python train.py --arch="resnet_bottleneck" --model="image classifier" --dataset="telescope images of galaxies (Galaxy Zoo DECaLS)" --train_examples=44167 --image_size=48 --crop_scale_min=1 --horizontal_flip=true --translate=0.12 --cutout=0.25 --targets=["bulge size"] --num_classes=4 --norm="batchnorm" --activation="silu" --padding_mode="reflect" --depths=[2, 4, 4] --kernel_size=3 --stem="deep" --avg_pool_shortcut=false --widths=[256, 512, 1024] --loss="cross_entropy" --init="torch_default" --residual_init="none" --optimizer="soap" --beta2=0.99 --lr=0.0031 --beta1=0.95 --shampoo_beta=0.99 --eps=1e-08 --precondition_frequency=32 --max_precond_dim=1024 --merge_dims=false --one_sided=false --adamw_lr_other_params=0.0017 --grad_clip=0.5 --steps=13000 --batch_size=64 --epochs=18.8 --lr_schedule="cosine" --final_lr_fraction=0 --warmup_steps=390 --weight_decay=0.2 --adamw_weight_decay_other_params=0.01
Rows from block 3 of a small image classifier, named by matrix and row number. Rows with one number belong to one channel. Each number is 500 + 40 x the weight over its row's rms, rounded and kept within 0 to 999. All counts start at 0. Numbers have three digits each.
After each channel's rows are labels from the 100 images, of 14976, where the channel reaches its highest value: "colour at peak" is the nearest of a few named colours to the mean colour under the peak. Only what is clearly more common there than usual is listed. The data: telescope images of galaxies (Galaxy Zoo DECaLS). In brackets: how many of the 100, against the usual share in percent.
# convs1: 3x3 conv (model.blocks.3.convs.1.weight, 128x128x3x3, each kernel summed), inputs 0-63
# convs2: expand pointwise conv (model.blocks.3.convs.2.weight, 512x128x1x1, transposed), outputs 0-73

convs1.25:521400491441483492427540448604547523532568492630448478464575560495477511460486491468517514554525499497469516516440562512487514504495561444479458508523465448506567489542451433511517470464563537
convs2.25:501461455549559479511502516528494495442458502471496499494466480578497554495450435447509506478514462512529518463478494559499525524518454511458494497502486483475496465541436489504516473561521560512523513451489482488473492523
colour at peak: grey (89 vs 5.6)

convs1.86:494502455592502462508440506433527558487474487466526514471512491554438506418483491471478504563530503494588498517501508447460535467547496503517439406535541501438540464463508534452515495554510520
convs2.86:430500512437448485483442514497507489453475521489493497527480543497421532541560491468484473473564562620469487526524466515451550478490485473489443529506572492500462553566468519580500508491494491471486529536454528457471458501
colour at peak: grey (56 vs 5.6); brown (43 vs 12.4)

convs1.46:377541454503444543463573510458547579446460469460507520555537510559506541480476504492539483504526531512554489451497499515491493462509550523488465506504524503523455522537376492432466482471453460
convs2.46:486558478515583523569535504513500411526487461526488468452473522559514522470481437498499574475488452503530511488581482549500507540496562507516581534543500508499536522451508589544487506432483511485453459519548480440492515464
colour at peak: brown (64 vs 12.4); grey (32 vs 5.6)

convs1.39:464469515528472530491461494508486489478540560445454496555424531475563460501531475462502501487510517470461416434593447476486477571496504539488554614447500465538431499498509456451496497581501478
convs2.39:584497542455482554481528533499517474476456443489455456511485441480526443498495507437510516495506436504534482541475493511518571535492437556418518489410496439494553529459422492502428475518513461492591499460507538446488545550
colour at peak: pink (44 vs 0.5)

convs1.48:435503516484451544534477549495596522420560515518499568475502567461517501549524474464486493474531502502451491577441480472520495464447530429515450522485574516570509577491511465531526466532528474
convs2.48:422476623489523482482465430474485498508444521576442527496523538547550445567575450532494453519523579538504446448590505449500488512443456495501498564484517547458469471474485482569503493492434488420495486470498507489611499490
colour at peak: brown (31 vs 12.4)

convs1.79:464519547493527460512487498557489447556492503493515510510522494424589528508454457482495456522476491489504429513500484501452531522491535486504531493540538428526463493490522508546500392531370473
convs2.79:497602447494492470517422586533556526457468483455498517509487543525474515517507529563483462486509532450548599496458520500453606520530541466524489451451495466514429569495556489514487465524476508489561545485493487534459428488
colour at peak: grey (93 vs 5.6)

convs1.19:511552563567548569504506471570520514497528553489553524451503556501547490446494462439491544515479482493536509527553574507543505399551464510502559492524466542510469486567460482505438484527478522
convs2.19:517484446502470524474540490548459511480483512598553433510573513581571521466540547463461524491442545492486497539412437474396477519523460441459550491528476453480490493502519471528476486607479446550463560507518499510499455522
colour at peak: grey (98 vs 5.6)

convs1.3:485521455497478557513524551515453526501397513494443485543453498544503435513531486563516489442492487526476522494502498604426524554498521532496503469495494416468461503497493513492484482467496498
convs2.3:539482516500415512522534422537500479576494485452470516496511510456467437506486593479469551534455531432495506469467458515429475504545569495484585501501524498503421491599546517551496486508485454501555461520549568483491519489
colour at peak: grey (50 vs 5.6)

convs1.16:437455532497494543572479468391447497463465464480516537467544496567481510494484488462518499461437508596524499525504562487500584516560536549441507509502496576538503511486488566453425449503513529
convs2.16:515472485484497476544513472442494476636478463523495454544474468486466458558564468459482474501496452555493538455455502517534486481579479500519431576571508481500430441535494508505444592458498487473444477497473537530526489452
colour at peak: brown (56 vs 12.4); grey (43 vs 5.6)

convs1.50:475509585597559489527493538489421509530523491470538462524556479506534524519546510433514495531576432530459521551475476503448535539533549565532458444516552466557489493541534476496505426565526531
convs2.50:451476512592626541579469499488478457457429462559511514514490506518465490533573505491534497475521526483477604480548420501492502489538457502491510475495598462470561503545482510498458517515467511543514488486530465471470502508
colour at peak: grey (70 vs 5.6)

convs1.24:511485524505460523492483437484492515550490508477450514507501484528485459533429509482458523510478511517499544534480523447514478476511404497540500488527531496591378516585466445531431499547518596
convs2.24:499492412468562499539483521528508600500515480519519465457519561510555484560549515537427498533414519498469486461463511509438507504512519454541480448467545440502537499493512564546478543411497519501498470476506492500496490522
colour at peak: grey (65 vs 5.6); brown (33 vs 12.4)

convs1.123:484507543468521498503522481534461526569501528514422503477515527455450489560441557462542536582489440496491491454514550527506537575524492482483508498435460441462491515466473462559512504481560558
convs2.123:497424421446385534574480454535481430512524523533528511560479452496500514464512455450527542489493532505468523488464441444522498502564513506467547520526475480473512525524494495459531459467466454473524517521509463488501430501
colour at peak: grey (80 vs 5.6)

convs1.126:495460490405497467489463490539461539589508525496524418537544507448448496486490509542455473536452507461525443603520473493556485468501462509508551538510485466442556557513509460495510460497560521
convs2.126:506501510541450444494474521530529485547509503444488470539465552516515521429492576509487546504489486564509455420427477539489462462564591503569491527524562482532512561478470497507489444437449503472470494380423478571485515577
colour at peak: brown (64 vs 12.4); grey (35 vs 5.6)

convs1.93:510464500486505615495557499513509455511550525473471483471456587525483470483557472535503571492558496411612476562511564485471524543465540506549532511504471554455455525464534471531529474513559484
convs2.93:501460469514543525453485509477483440491480470481525445478551520501552580497412464437530514487508484498532501477488418515527468493481493461475492505507466538497495504458510446484497470503459434539455574501558522553474506559
colour at peak: grey (60 vs 5.6)

convs1.7:510458511481525475472538550525491585464495603493502604518493493502540490432549481517487500526557518461530479582435557485511505474423418462508519521515555499435549537486535505532520478494587514
convs2.7:514501564522489517524427460537433495494496446407533470466496502478416516524535465502494561512449498496542428461464480499474482470476510514437437472468528496434529503573496506508523515487454530538524521514488587518494521562
colour at peak: brown (78 vs 12.4)

convs1.118:535501516523554415571532478575584567551511524501466516525442500548491500461488557468544468549511425482541437573488466522477529487512433487481515556445458513436461411523456532539529503410482497
convs2.118:411528453498562520615488471499545436477497496500589558524546455496484507459500439512497458457576490531420495478453497441509492484514494524455510471555533516497451568503533513593516450523439494468577536585554466514520466527
colour at peak: brown (47 vs 12.4)

convs1.69:461506543453521458593532493410523475482459469497481488592567520502503491513561504422510577430454575522479549480543465509531437513482538576441499515571591488489483454499568540483511520468501495
convs2.69:527528491445520504523446561508463547561519535556495460511431505444477483549481517541468437417473499460570484501477544466587487517560562483448456542451478473415542515504464526528450491525424516500602476548466431507471480485
colour at peak: brown (61 vs 12.4)

convs1.116:488459524546522496492545501532494492506578524473489528512532517470504533512545518430481484590521476543499510453508458553516585511535463498521482439538493463552532458563497546515495560502538543
convs2.116:551458464475473501459463519474455469515501453544531443579497446477530511514578463509504460437495505432487471491502517570543541535510587513501527500548472506534571496443504486497485464470562466485454524501501522500497414532
colour at peak: grey (74 vs 5.6)

convs1.20:491474522565494498530525556436459542531541528513438468526560457477465433529507488493505469456471484510527494498519518534535490549510526473497558627469494435471474458451539467454473570500506411
convs2.20:523426478481404582479516492536507475566445563515478525565464505487468448440520496485492530528554490475504508505467475560543542406496521540488545480512512548442547499449487481499511510516503519502507431485499481528533538533
colour at peak: grey (56 vs 5.6); brown (44 vs 12.4)

convs1.4:461526550456488505509439522528616485476466518487523515547590436457508437501559522553504529596492515469465434449496483459486487481441515498519525493547550485439565448481455441465499437463521543
convs2.4:462581553523558485526479505465490475467533476505471555460510482482489494511479495450533485563437524456444516529486536488506449534464568549473474449544545488452537477451430518427481496462517514517469455487550484489563425498
colour at peak: brown (47 vs 12.4)

convs1.98:577473475585513518480462459576506535409534494511479454569481560463549547456511523460479544501505543506453501504515554446538479607491563490469501517538537512489522496582475494509492487528465496
convs2.98:521556529514495504453539480588458510467528417469476470484503492517536467480527442471516532521552494454436469473508488426506478518505497416523546474589503501475565515530438506501442490479500488457512500529517431544543478481
colour at peak: white (60 vs 0); pink (31 vs 0.5)

convs1.72:506477547532593506474475545552483523512489519456521465497476494502520467563497468444472551453541514502500536515537469522557535555603523532482517452464552565581466524522541562493475537471462540
convs2.72:474490504507476524540448409526510565508489504502524482433465525441459483495516408463534554440505465485425488520510415520463548512477443495507521527514524510492585516612486490455506419555458457559489510489490481478485453503
colour at peak: brown (69 vs 12.4); grey (31 vs 5.6)

convs1.33:422458506457511517563538490544482531520557588495487563445525446521512577519446422528536489500479517517579478550519484518549479458527508528537467510499459408461500466513540482514482582511513502
convs2.33:486516437444423531499487530564511504472485466540509473555523495487495569556467446522463524442435509485493515504480492568544471483425528466473550486492579456473480473534513406528532462499473496497468530483591539565558476474
colour at peak: grey (44 vs 5.6); brown (42 vs 12.4)

convs1.115:451505496553573495514462437548477492520495511528472487455452492526574472466500542539484443477486510505492525463519481440545528517482546516491501568501452499568449470513521496492449581592479556
convs2.115:479444549525486485528491439506492436527516422461399482465483523464543514541512576495520464486540505488468466548509524566535486549516535463484482467443517485526482557517472511506449527467447418519473487534479524466418531445
colour at peak: grey (65 vs 5.6)

convs1.10:469527489490432491497496518528524485473385516425495515555454478557527452455586468502516432503455510485562436537558535531532448537441465523480480489507479531443508511441461568472519500512434503
convs2.10:509549432450492455487475497517508505517485463497530479590462478502473457493500512539491462539536471550487549482521486496528564459538461522550517448439498508444481492463489538498454524464479483476472493499475497452579515448
colour at peak: brown (58 vs 12.4); grey (34 vs 5.6)

convs1.57:418497507461530554471534523549441442475485514502434538514547480523523538482503475487443517509491484535584466534535511554498547483470573482556514446542511536588437522520499430593467527512534471
convs2.57:510497511552554517492391516477383487565535529472439479487584492519486439508536470484503472484525544460454473464482457501554468515555435505536506505504417499502575533516501589516511420499438531505545488539523508500504467485
colour at peak: grey (88 vs 5.6)

convs1.56:492507484451541528522462522505551505453575552535509483531470484505453537547503437510474583488466544457482574558461488502575550480565526536553486501558527498481506483477528509482518545446564529
convs2.56:498404460508545534522539498451507584523445490527476541553465469496512506561533499514558601505476535584490532480459480454454525537425496492518470571486509518475497508485507565516493469462523495494550528523354502515478474540
colour at peak: grey (87 vs 5.6)

convs1.34:505540474617494566477582499505480545542541518495604559469489564510478468435434513465515503499492550506564495468556504444393511486441488520429487513529527543501498478502469556511541484514478528
convs2.34:489475599418408413481441526579485448533514465463572497501529514520538486463514452452504522479525494515467555507485503525455508521492460456498523460482504491523515492481505399480488462498521435513472529478515481455514578614
colour at peak: brown (62 vs 12.4)

convs1.58:438400542590518502511511475496516522508532482505486498510475517417544444468568478575539463457498526534479404465568514481464509481462401449462481425461499429532509471423543476470435464497558567
convs2.58:503478471472442422453525532487492437523513492473443525504501538516498482533518496506468481458533478448493557483545526515567491489557497475524421475468554538463448562482480459462476467500502514545487523431486515504507494522
colour at peak: brown (58 vs 12.4); grey (34 vs 5.6)

convs1.109:519450526529518527567526499518509445473489455532566524556482451520500489470470522467578457574501528484486567540460498502510524523573461508480447498467440539555522563492578570515533502574413556
convs2.109:514503449501483520483473553479473455521553418538397508494522505474543497573560459429489485533505487422499456538495423512538509551466479458457448435503527505463514437517525472492507540453499446527450560464505508434458436531
colour at peak: grey (85 vs 5.6)

convs1.38:520479548513405545502456547505530436440534487425445466551544524488510538431513486402471609493465453470462491513527497517541526496487540453483482466546515433527452542543476481444456535555470466
convs2.38:562491439534509543477462499490434435511495490505560450482588548526572494469481467510496551504509466520560473475553528514503486462514520504514522538500511547475475485569509469527489477432485450508513543558474497530528527549
colour at peak: white (53 vs 0); pink (26 vs 0.5)

convs1.31:509480472476411514508484551468473483504483553554502573501522515520524466523520398432491522614525461529478446550540517511482469506498491524540497474481473473506481512570573481450497490520533529
convs2.31:485455477530497531475562488530505529448452481478491459457446506508474565453385426572561428448519493496507486488502487578461489421461463547496493509532477460500497419525481508579469437495477487436527482510498505563436495553
colour at peak: brown (74 vs 12.4)

convs1.49:539479483514529494531476508396579508530527530520510526467489474531571607496542436480537507505558566501504463512510495425572482467519479561483545551487494536505514449452424554508463595512509489
convs2.49:502433463536494476566517475444503440448490502538440455494520553473534607537505495569511502460532478489467494446415415460502395488480524484493553529547569446491534560474501520512449464469463531468481493532450513489437556564
colour at peak: brown (50 vs 12.4); grey (49 vs 5.6)

convs1.77:529449522571523486538439510433502464443554505510453522493447559410548518562526456530498506561494507500493449543584421497467523599479568541504512418569578476498493466520495504474479472517522444
convs2.77:441440503540527481502545444520528454518518508458505480499504554474507531521488520432620500392476532490455494507395539448555555511447487502490485526473478469547490498477528511514504506550475488423517480564519485529431501542
colour at peak: grey (93 vs 5.6)

convs1.21:486477455507552525455491476523535396445502491461480490538507521582618432528476545528518480534500502499508511442518439429435472490544440497508501584474442533496547433543484524511478467500480537
convs2.21:492494466575491452487493452530479455490497527427457470506513486481488488467497542526508579434480501495486487522486524533545533544527428385468461513501555494521511513495469523489506570553466516475491484480471533485529423438
colour at peak: brown (51 vs 12.4); grey (49 vs 5.6)

convs1.45:478478575480513525530508500417504436491468508478476521583505471461588565500491539497468517467644485467497462553487528474523518643465481449484515546553456501486450491503490525445507412538484506
convs2.45:457575446510527529575454532560462497485449489492530482617493519436531487492550455442450445492557448484594572505489490512530514520535491491447506460443520513467566505499501445506534474547520487450501548509503495459524449483
colour at peak: grey (86 vs 5.6)

convs1.87:579448467534535489539509454502544503476400555470461510530480509458431496455458514512519511518457489479530464509488435568487496518465463443459470520463445469540487558560486485485523432627515522
convs2.87:537500434471533528510580481426436452551601510493538525497500479498417525530522473490438437531498411441513469508502542519497519457490460477457538516556526534448486529502512523525494476539526562509449439510504521482498474533
colour at peak: white (43 vs 0); pink (32 vs 0.5)

convs1.113:531427512473501491444607471464518532479518513514432515446503468508554462553558491481480426555482501461573522479390451497540486473485477508468487565531461492506498509492458560546486452486541533
convs2.113:467476499523509554541482493511518502498501514466510506491549519539464469519540489495546537510529534492491576509497513454487513583571420535504622504457509501529490505534465584506543529406473425480525560499519512437511456530
colour at peak: brown (51 vs 12.4); grey (41 vs 5.6)

convs1.111:479517474478532474465622456545470485439565496471421484495496470469469472475494469470490488541530481516516577459498545479524510505466457531485538520393503445539449514500480499516571512386547572
convs2.111:463488477533578531452442532484436504540505525488484507478571551472564507501485534467387496502516527497485476491498424473490490475549454442448575512451462494506449481527470550497496511364468423549505500600554473412482494605
colour at peak: brown (40 vs 12.4)

convs1.75:510460490473527494514477539510479503527550516524557547469481499512555503507464483434508517490579533516506525554512467535447521442551491556494443497465531491454494540498580493437535505490521516
convs2.75:503473458538508454561492561547527505556530535518481473478474517489544464535570511494487459493516494461586550441499538478484513557464475571496476524514588511501450559503469533490480473551528543505537541562483456534479460512
colour at peak: grey (88 vs 5.6)

convs1.120:463567453479506481574534544565471475447520500519469568479472554492462512538509496455496484492430458460514526488517502506484531511488520490417480538458504477512400518570510548589543499560524513
convs2.120:469515581507506523535496524475438492480495419524465499565452511505576512520552484447508524503512494459511463475486558541529469486484484506496498585457516485500474457496493486561419529510537499428440483510628541505437509607
colour at peak: brown (65 vs 12.4); grey (35 vs 5.6)

convs1.36:502486530477470583493493461513428496488534476509496529490505515487455539555498475420595475479485491507512446476559546508535554514558449485512562427573534466521476518480440546467536464529519539
convs2.36:502518459548528499573540542511549482569467436536475494499510510490486542492501532500476482454490515450486486424503543538545560515532467484548567518526537479526526550535519507535461425481537518509491519571523517578450520519
colour at peak: grey (73 vs 5.6)

convs1.85:548521476486467508453531466583563439487458505496492470490523561543470504493495489499508482400448511469495483448449598467472530514449454461513482503471526479518493472449452526517522550554500524
convs2.85:510481528487465508496468506492435528504435558455437398508566539551508493520506501487565499474547513536502484484498486435506484553465526430539540496501532479484457570450446535417579595456541556548482559608561496555471573492
colour at peak: grey (51 vs 5.6); brown (48 vs 12.4)

convs1.102:516495470530459475496384463537498484517556511431479506521482458535545492555534497495428555497495509399417532455541471461449526528488519536526448495503519498494494524538482515455599468536530468
convs2.102:532511527480479475486557517451499583439519516505481503497483516452546520583473526490464528456487468447452566466492575534444450512509546591500572513457488476482434443471509502469507483529559456505481524526473468619454499428
colour at peak: pink (50 vs 0.5); grey (35 vs 5.6)

convs1.14:493489441512482479424515495576461514449578508575535529476484538521497533545474551547497494495481499522513585461479518492412509484502511456503434473397456492451499540514466521522582449530547530
convs2.14:475480533562457521544524457472509453477571459490526505486517561531454597513543490523514519476488485555478521516506490491453446520544554555480534491484492440479519509525473485513493489474531480417494522430561477540475467396
colour at peak: white (32 vs 0); pink (25 vs 0.5)

convs1.67:488521466546503503582560523585457478541593493506573460463522547505572486450484571529522497491518581504461492459489462490519533482530531529502496497458556472485474507479542445528519493477477441
convs2.67:499478533518540449508479494512519513586540538540495498504530450531464486493495541520468496476536492476437418513527473518494509451483524537517513516446536489448470513557463483498448480513507402471458488516512529457462489493
colour at peak: grey (85 vs 5.6)

convs1.88:481542543512546503512482462492482509644570491490481506551498457469513547472500516557527467451505543520470532464466534388507496503547522464481426429511455519597524492435524457468543504451479474
convs2.88:438518553416437545542485495544500490519552551502561488522521496472478525549595515474468547554516519519449455484534509456506457549436497473494515518487470570495530472500534465432461413457515475469519554503462457450530525534
colour at peak: brown (51 vs 12.4); grey (38 vs 5.6)

convs1.13:506594489524545528565491488491525518488488477436482511438463552519491462449517524540487539442434547502459499562482471535516495563468498530469466443483442410465506502478498468493462496523487480
convs2.13:473508528478558565473405520551565485517438532443513527527470453534521528455528553516496535520555540469524469535513503448522484424520529478487535455517530471513572565556541503486451517481504548514493569529534503529583466523
colour at peak: grey (90 vs 5.6)

convs1.121:438469558509527471508471545485512436520504554454483518574488444520500567506488437513513482483493500544537494456464453438503501502469606496539502455497503461529534574471526445501485533512513462
convs2.121:524497495489522485504531585552468506481504554502431437526462446504471528519560516563567504517574420540556562448494422489502536520520516470534497480423498459502480592480573463536476486444465448460496495492410447468574577543
colour at peak: grey (73 vs 5.6)