From a checkpoint of a small image classifier.
Training: soap at rate 0.0031, 13000 steps, batches of 64, held-out accuracy 74%.
Data: trained on telescope images of galaxies (Galaxy Zoo DECaLS), 44167 training examples, 18.8 epochs.
Rows from block 2 of a small image classifier, named by matrix and row number. Rows with one number belong to one channel. Each number is 500 + 50 x the weight over its row's rms, rounded and kept within 0 to 999. All counts start at 0. Numbers have three digits each. After the name is the row's rms in percent of the matrix's.
After each channel's rows are labels from the 100 images, of 14976, where the channel reaches its highest value: "responds to" is what is common among them. Only what is clearly more common there than usual is listed. The data: telescope images of galaxies (Galaxy Zoo DECaLS). In brackets: how many of the 100, against the usual share in percent.
# convs1: 3x3 conv, stride 2 (model.blocks.2.convs.1.weight, 128x128x3x3, each kernel summed), inputs 0-127
# convs2: expand pointwise conv (model.blocks.2.convs.2.weight, 512x128x1x1, transposed), outputs 0-102

convs1.110 100:496550549522620469520565464535579433502482438492476505562511587469540585453570552489478477617484521453486510429466520446498610470474517500504436499384476526499587453486459422512441457519442476500506583489458461448445597482586394505538474509569442531498499516437481501488569445491528525471543507478517507399496477403528559468463557481414446518532440552498432463373476462434549560485534
convs2.110 096:489473575559516454399535503495548524493487521448529522519532525526526459481524474497531480521480498515502528604462495453538477505500526517534546533498371498500528478490510516465561495460523383469453489547486523508461443435463486538527493461524484585567483514594464494488541453592517528534436470601542436455468
responds to: bulge size: moderate (26 vs 6.6)

convs1.103 097:476487506467449496559457398437546581483516571524552457504502460547459499418504440423507495528430498455484541478511543544576412449453560462506473493488458553475471532406554453469560471464548464488532457545498494557464536620468527497474494415451379468517574499397572395461650563489518558468471441525590445502459493541504523537548401543503553428459548515535471595526493483533458554503519
convs2.103 108:612553470473430454460434525526564434441493412520484523546549485482431510478461519431581509402507467400519535642563453530558538457463567474426334482612486435492498492496424434496438513515512624505513547452542506509446485614502527504410475522457539549546541468573580525457509446477537526480455525537541520472478
responds to: shape: featured or disk (62 vs 30.4); edge-on disk: no (56 vs 24.7); bulge size: small (32 vs 7.2)

convs1.19 095:559442538486491527562456537557466567598525521467491456488482540474519493598492433469450526467475500510484472470544487466582517478518488403544576487516545462619568507505561499508556467517551431516484529471482492446569514495513553445536542431462501473586428509589508422445514472459528501516434532501500497567524488438456565553408476472619536609440442526431452529517574652513569570548609
convs2.19 095:489627495565452475559483484544485467574493445497502448469413619527438512519565582328552504466500540614509433414500420476505443523489537465537644471484626550534524631488527579521514560569543543468498505401498503478479519507443465470479491525420515474414591452478498524452433499548495624518656461493478571500455
responds to: edge-on disk: no (58 vs 24.7); bulge size: moderate (38 vs 6.6)

convs1.58 103:416524470498469473537530492529462410474516585573489517463461475448466461474462423477409529521634486468593433484512414473485515484555501483508443517463415440501508576524505498525500481425535459493480558504453521542447523431404577484531580528530484530401533528453526515541517460674519573459485476556445467435529471497475562448531476635472397541423477516494393531466460491497465503528555
convs2.58 087:519520432557612502517457501464500532513436478505494477472438423467444495425543486500430604540589418537509565486447535535654440579582453481646507459526472431592502476587577567420502442481538463507460552445447443468465481522456444453559525472509618464427523520543493508541502407501537490606519557564489470448382
responds to: shape: featured or disk (68 vs 30.4); edge-on disk: no (58 vs 24.7); spiral arms: yes (57 vs 18.8)

convs1.46 112:494520414504471466473543487513528482513592561508449473523529501564544485543424504513440460603308496467470581472551604488492564399510520497493439486491463571531461460543523529506498471433551400450491522500477526483492429505527419535479457516460587490435447545509598486487449520473454497503539559443497509410451510467449531551377487346501560480487529532508512622544538464485498537477490
convs2.46 098:497479459438510507543404478523545451410446467504506473502471491399469463391537572448496520500431577564496491542477478525560535496541450463452526525488512446545588542467570443539511536533493487373479503412570481448430542614532505439536472509529471482503510509613461480423477494623543450483590460481463486489395
responds to: shape: featured or disk (67 vs 30.4); edge-on disk: no (64 vs 24.7); spiral arms: yes (45 vs 18.8)

convs1.20 100:510513459535514512517537429478525373443517520623485448504537526600599438495471414551522468558569484486511458579454525401498429457498475436479473465445522537540549429487514495503502469493495519498463543544470541554488441512469480530529467497566580417552433531573525426452474451566406540545524451413526442465489459488372492546472407510523333560475476519456484528478494587450457500523497
convs2.20 100:419483540452555482518480492462484533505562518435488506499410490450528515470509579553564561496495585544505487508560558473410562543455449473410461486507531488488480497507477480558492429483480442694539412455470549485477588452415460498482475439479586530526528509486416508518475477605595581414446503616521479525474
responds to: shape: featured or disk (63 vs 30.4); edge-on disk: no (52 vs 24.7); spiral arms: yes (39 vs 18.8)

convs1.117 099:500513484598504507535468470489508439468438527468465487499479497515594535508504534494487435421617615426474506492476534520491468469560420510536512557468385462458482389479543490490546430558457494586430602484505360542551526507458493433480517435465549435416447504520437479514494516478538431550438483523417442450489441498448522502519534579567553441503515463572445461396507484406444448563484
convs2.117 097:450563522490547464607468482539465455512502510452542597483580470504540490431561401534478514537545456472526529478556557502478548534609406516461631448419440453478541517483497565462529550437532438492575541551487466542483474480476487485520496444597650477473503430523536476541430559512413552539411462571465514517567
responds to: bulge size: moderate (25 vs 6.6)

convs1.85 102:515452435503437512495457526543476413432439520567524469468505511486518499468494458575491519497621504403538484399460522465620508478515483545545458413447477508500607558522459494511569497435596483445472497480466538460474484500563530488504559550480465482525493491472520498565463539634423518469452517468385559462559474434392531479545562630507518499537500444468403511482507400421516515588531
convs2.85 097:549518580525550606498498524477454452510512527463481458509560514404498451557504409484494597564483458552564516477514420532483575492463490463497390504471415523543449505495454472580440472561467558431545581545540565405519602553506590437533484444488673488498564499503571554458482520574505510456539534442516495529583
responds to: shape: featured or disk (64 vs 30.4); edge-on disk: no (56 vs 24.7); bulge size: small (32 vs 7.2)

convs1.61 097:490536523571479661509631456444459466530544541442473577543498439512460530508622480509526465467591607499423497566551567504441461443418475513564477545510431482477510439447532477392477519378483497496484536550426437435500518448427569457579493472479458467492545503552455564457490491560448432580481523529508447498528499469536507481521526534509485476568490511539420538542459444488464547434429
convs2.61 093:473470545506566409509500493427446535534459455516429409497596485474498487564498456458510555476491502566571496514595485464511507421425457448469433522522544466543541521478488576510538490344406507472442499603437490573454496535467498569444479493463514459521559498473511523574489493471475474495512568397498512480535
responds to: edge-on disk: no (67 vs 24.7); shape: featured or disk (67 vs 30.4); spiral arms: yes (56 vs 18.8)

convs1.63 100:535441457446523483504487422441477497400534478499512525566479434497516548456534430555462514466503540465504637464525516591485463520571487575604568440462457504456436479434518471566478494467545501469454458630461572478432505550555497527597510569443432447456387546522445552555503575533460471545442461485445516492553464498537517503473553453499450432611499556572509609506488558559558458507503
convs2.63 100:516546544496476533519530510632497507499429562537485502569572510512584533552516444505503520507465489538548428448525415454552469527565460562453453546513553496438583528508456507589434457392476532533517513594449569478497509464499510591454429488578505576542465505598492519465442516563579537567436427456552482399422
responds to: roundness: round (46 vs 20.3)

convs1.111 103:467441428497414517481493522484537373468485550605431511513468502568567502507493434424550536455507530523502459466406553521514564513485589466437521501546490662468484526603450538497507489485492507518436528515454563553448499428569477456451495489471454476466471600528560590484387526552527537435462542564537455540516483364508459428480452488485453518466522451498401574481502485501459536576451
convs2.111 089:608501390417471487530605496527563591473479535515498518472542511535555476499438572477488478477461569389466524437522466505506457515486610435455544471502488448606465517450582409430532441519497525439542481547539549529484552411616459508503470534486641520573534485531534539469463465432532426477454499437441466522510
responds to: shape: featured or disk (61 vs 30.4); edge-on disk: no (56 vs 24.7); bulge size: small (29 vs 7.2)

convs1.32 102:479515509455531453592532511435571555542406442509526484544498496532569501466510515498550505505517525465511632494458457620507526597490419480499514493453477508465482446486492512471450507475496497441461370571466435475575518460626468418530448490556495477503459383517425513547587509495510479562411391498522563527473467466556569425424487535486467539488474547452397461396581472512534466486459
convs2.32 098:464594555538558476478497482380536542542494597493412558468528503621498431531467495509420461488526520526473510552448489538443480492547487408491463513433466479484612461494468411506545549630603511433496518490404498558482500479449514602498462426424508454557581518532500459553476461448488455392519541548446444523607
responds to: edge-on disk: no (50 vs 24.7); bulge size: moderate (31 vs 6.6); spiral winding: tight (27 vs 6.8)

convs1.106 086:590488446488548486520492536544472437439447535562520532501503423502492478449473468529443522490427469484565471528530544597620451594539556512392498510516489491517500425435542530379435519506614510502560469533429606582511397400539426486446443489556501533534501403504560532475408497507499535451525488518521426526556496439443445479490501451579591559485534478497499563488432437511460501509436
convs2.106 102:505402480495430571534528471563465475501469474492566531503509458397466493576562535439526506520509469488550501523481496501606500506497378524457533495432597444482473536492416521575385475497484469490522514577509515561469575528408483405525464463602459473518494473541426641447491474482471590532524439446536505480454
responds to: shape: featured or disk (64 vs 30.4); edge-on disk: no (54 vs 24.7); spiral arms: yes (47 vs 18.8)

convs1.28 110:540508433469538543542494558431419522474466459485501420415462530531549502520434431517483505505589457493482557512572475494517497658540500515505562498418503450584569490447595539524483464545467479538481429510444505406421553488429515499485436528481503431541499419515511414452527521475411514558435532542429496528529487409448512505467501507461553522620541486396445433429453461501532445515379
convs2.28 108:489481523400496520458504507596479440507535463576482398473454445507475552523455530522517499545549460612479514404536573474527481372472504498481441535496441544476469446417479472560436532542579521476510540533542460506489519418480465480647506488532532610425507422503527542500375449580492488452492406422471506500518
responds to: bulge size: moderate (33 vs 6.6)

convs1.126 107:509503542482577601530464559446512537474509612520413524383543512456468563556511486528548469449494526511547594600513596454563480543516512415537462499531528534479567573501533503451555504448492438500551503543500462439589509474484597516451491530433536389557401510464593440496515517557523517528563502538513487521452507504425507492530590395558458453486534569459490539585494441464574563535570
convs2.126 098:500534522483501412571556478445452506555517369536473572487526524510435451487559434471471480482497496471476473521491564350469415455516408423553570510552631548509370545547500368529484471485419511496448526560532473496525520460463448456470462494542522516428535482493506451484427446533484517556531484522467484517485
responds to: edge-on disk: no (50 vs 24.7); spiral arms: yes (39 vs 18.8); bulge size: moderate (34 vs 6.6)

convs1.57 101:580535493554523479512561535441435454482509508533440477508555581452498484482524596534504566572464456400486533634537536439577515451463423440473474471480533501461585501495503462668491563394474517522588576577516504479426518475475459575493497584542527622493492464511515409569490504509477581415471413511499498570516455478508514544577499522485460481557465535547533447458495479571497537533504
convs2.57 106:470453355509555525490444447552407456517452541520477488536533462467466527583555570434464578571490421403646508474471484444459563546522495511501513554457516441540547559453481498489587460493479448587506572540485390493510487564482464546587394467472437509539571515499499539505546547453491474471489485517468492481508
responds to: roundness: round (42 vs 20.3)

convs1.124 096:549552427517501541596523529470522530503537390476526488483465581481562449619537491608448488535490515499509486597534459480520508475547480481473464441492461481573549494521478354478528497433479448541484454522457429619467501545552606532512447508370449481485452539464486443462440464392558548517477498480457506491481519490553397483461576436492429436506515458564517468565436463530482433415450
convs2.124 099:482486471486421462451499495492547467500616491454472552530501489625495505505521474648521517477526496653511510401448537492580498559390495485473451564435461573580530477507498536463469423396480475497515550472617500495452502599528507414468464485605552535502508466565488496559363510480426556612508525512505557467439
responds to: bulge size: moderate (30 vs 6.6)

convs1.119 110:534479558559488489556446466562522494463435550486500505560485446529461543476542504481445465533542566479449536540474451457502446616556488442463502541538518459440560489495559476447489452439536427460526453518413394571641502578549537519515554480465552442472563508506543497437490541460487442571529477560485466488527504481564465502492500431458488531655529453466435460480539309465530498456403
convs2.119 096:501479449426553444515562456446418411525542486496496581465573416512550516513569499442501581524450496490428546538423553463492546441558439501490453555496495439578509479492495483438514546399576485560435473453461520499483529403485543537406568454536397438518482490456486543559541493461496477469448492545479433388597
responds to: edge-on disk: no (79 vs 24.7); shape: featured or disk (79 vs 30.4); spiral arms: yes (66 vs 18.8)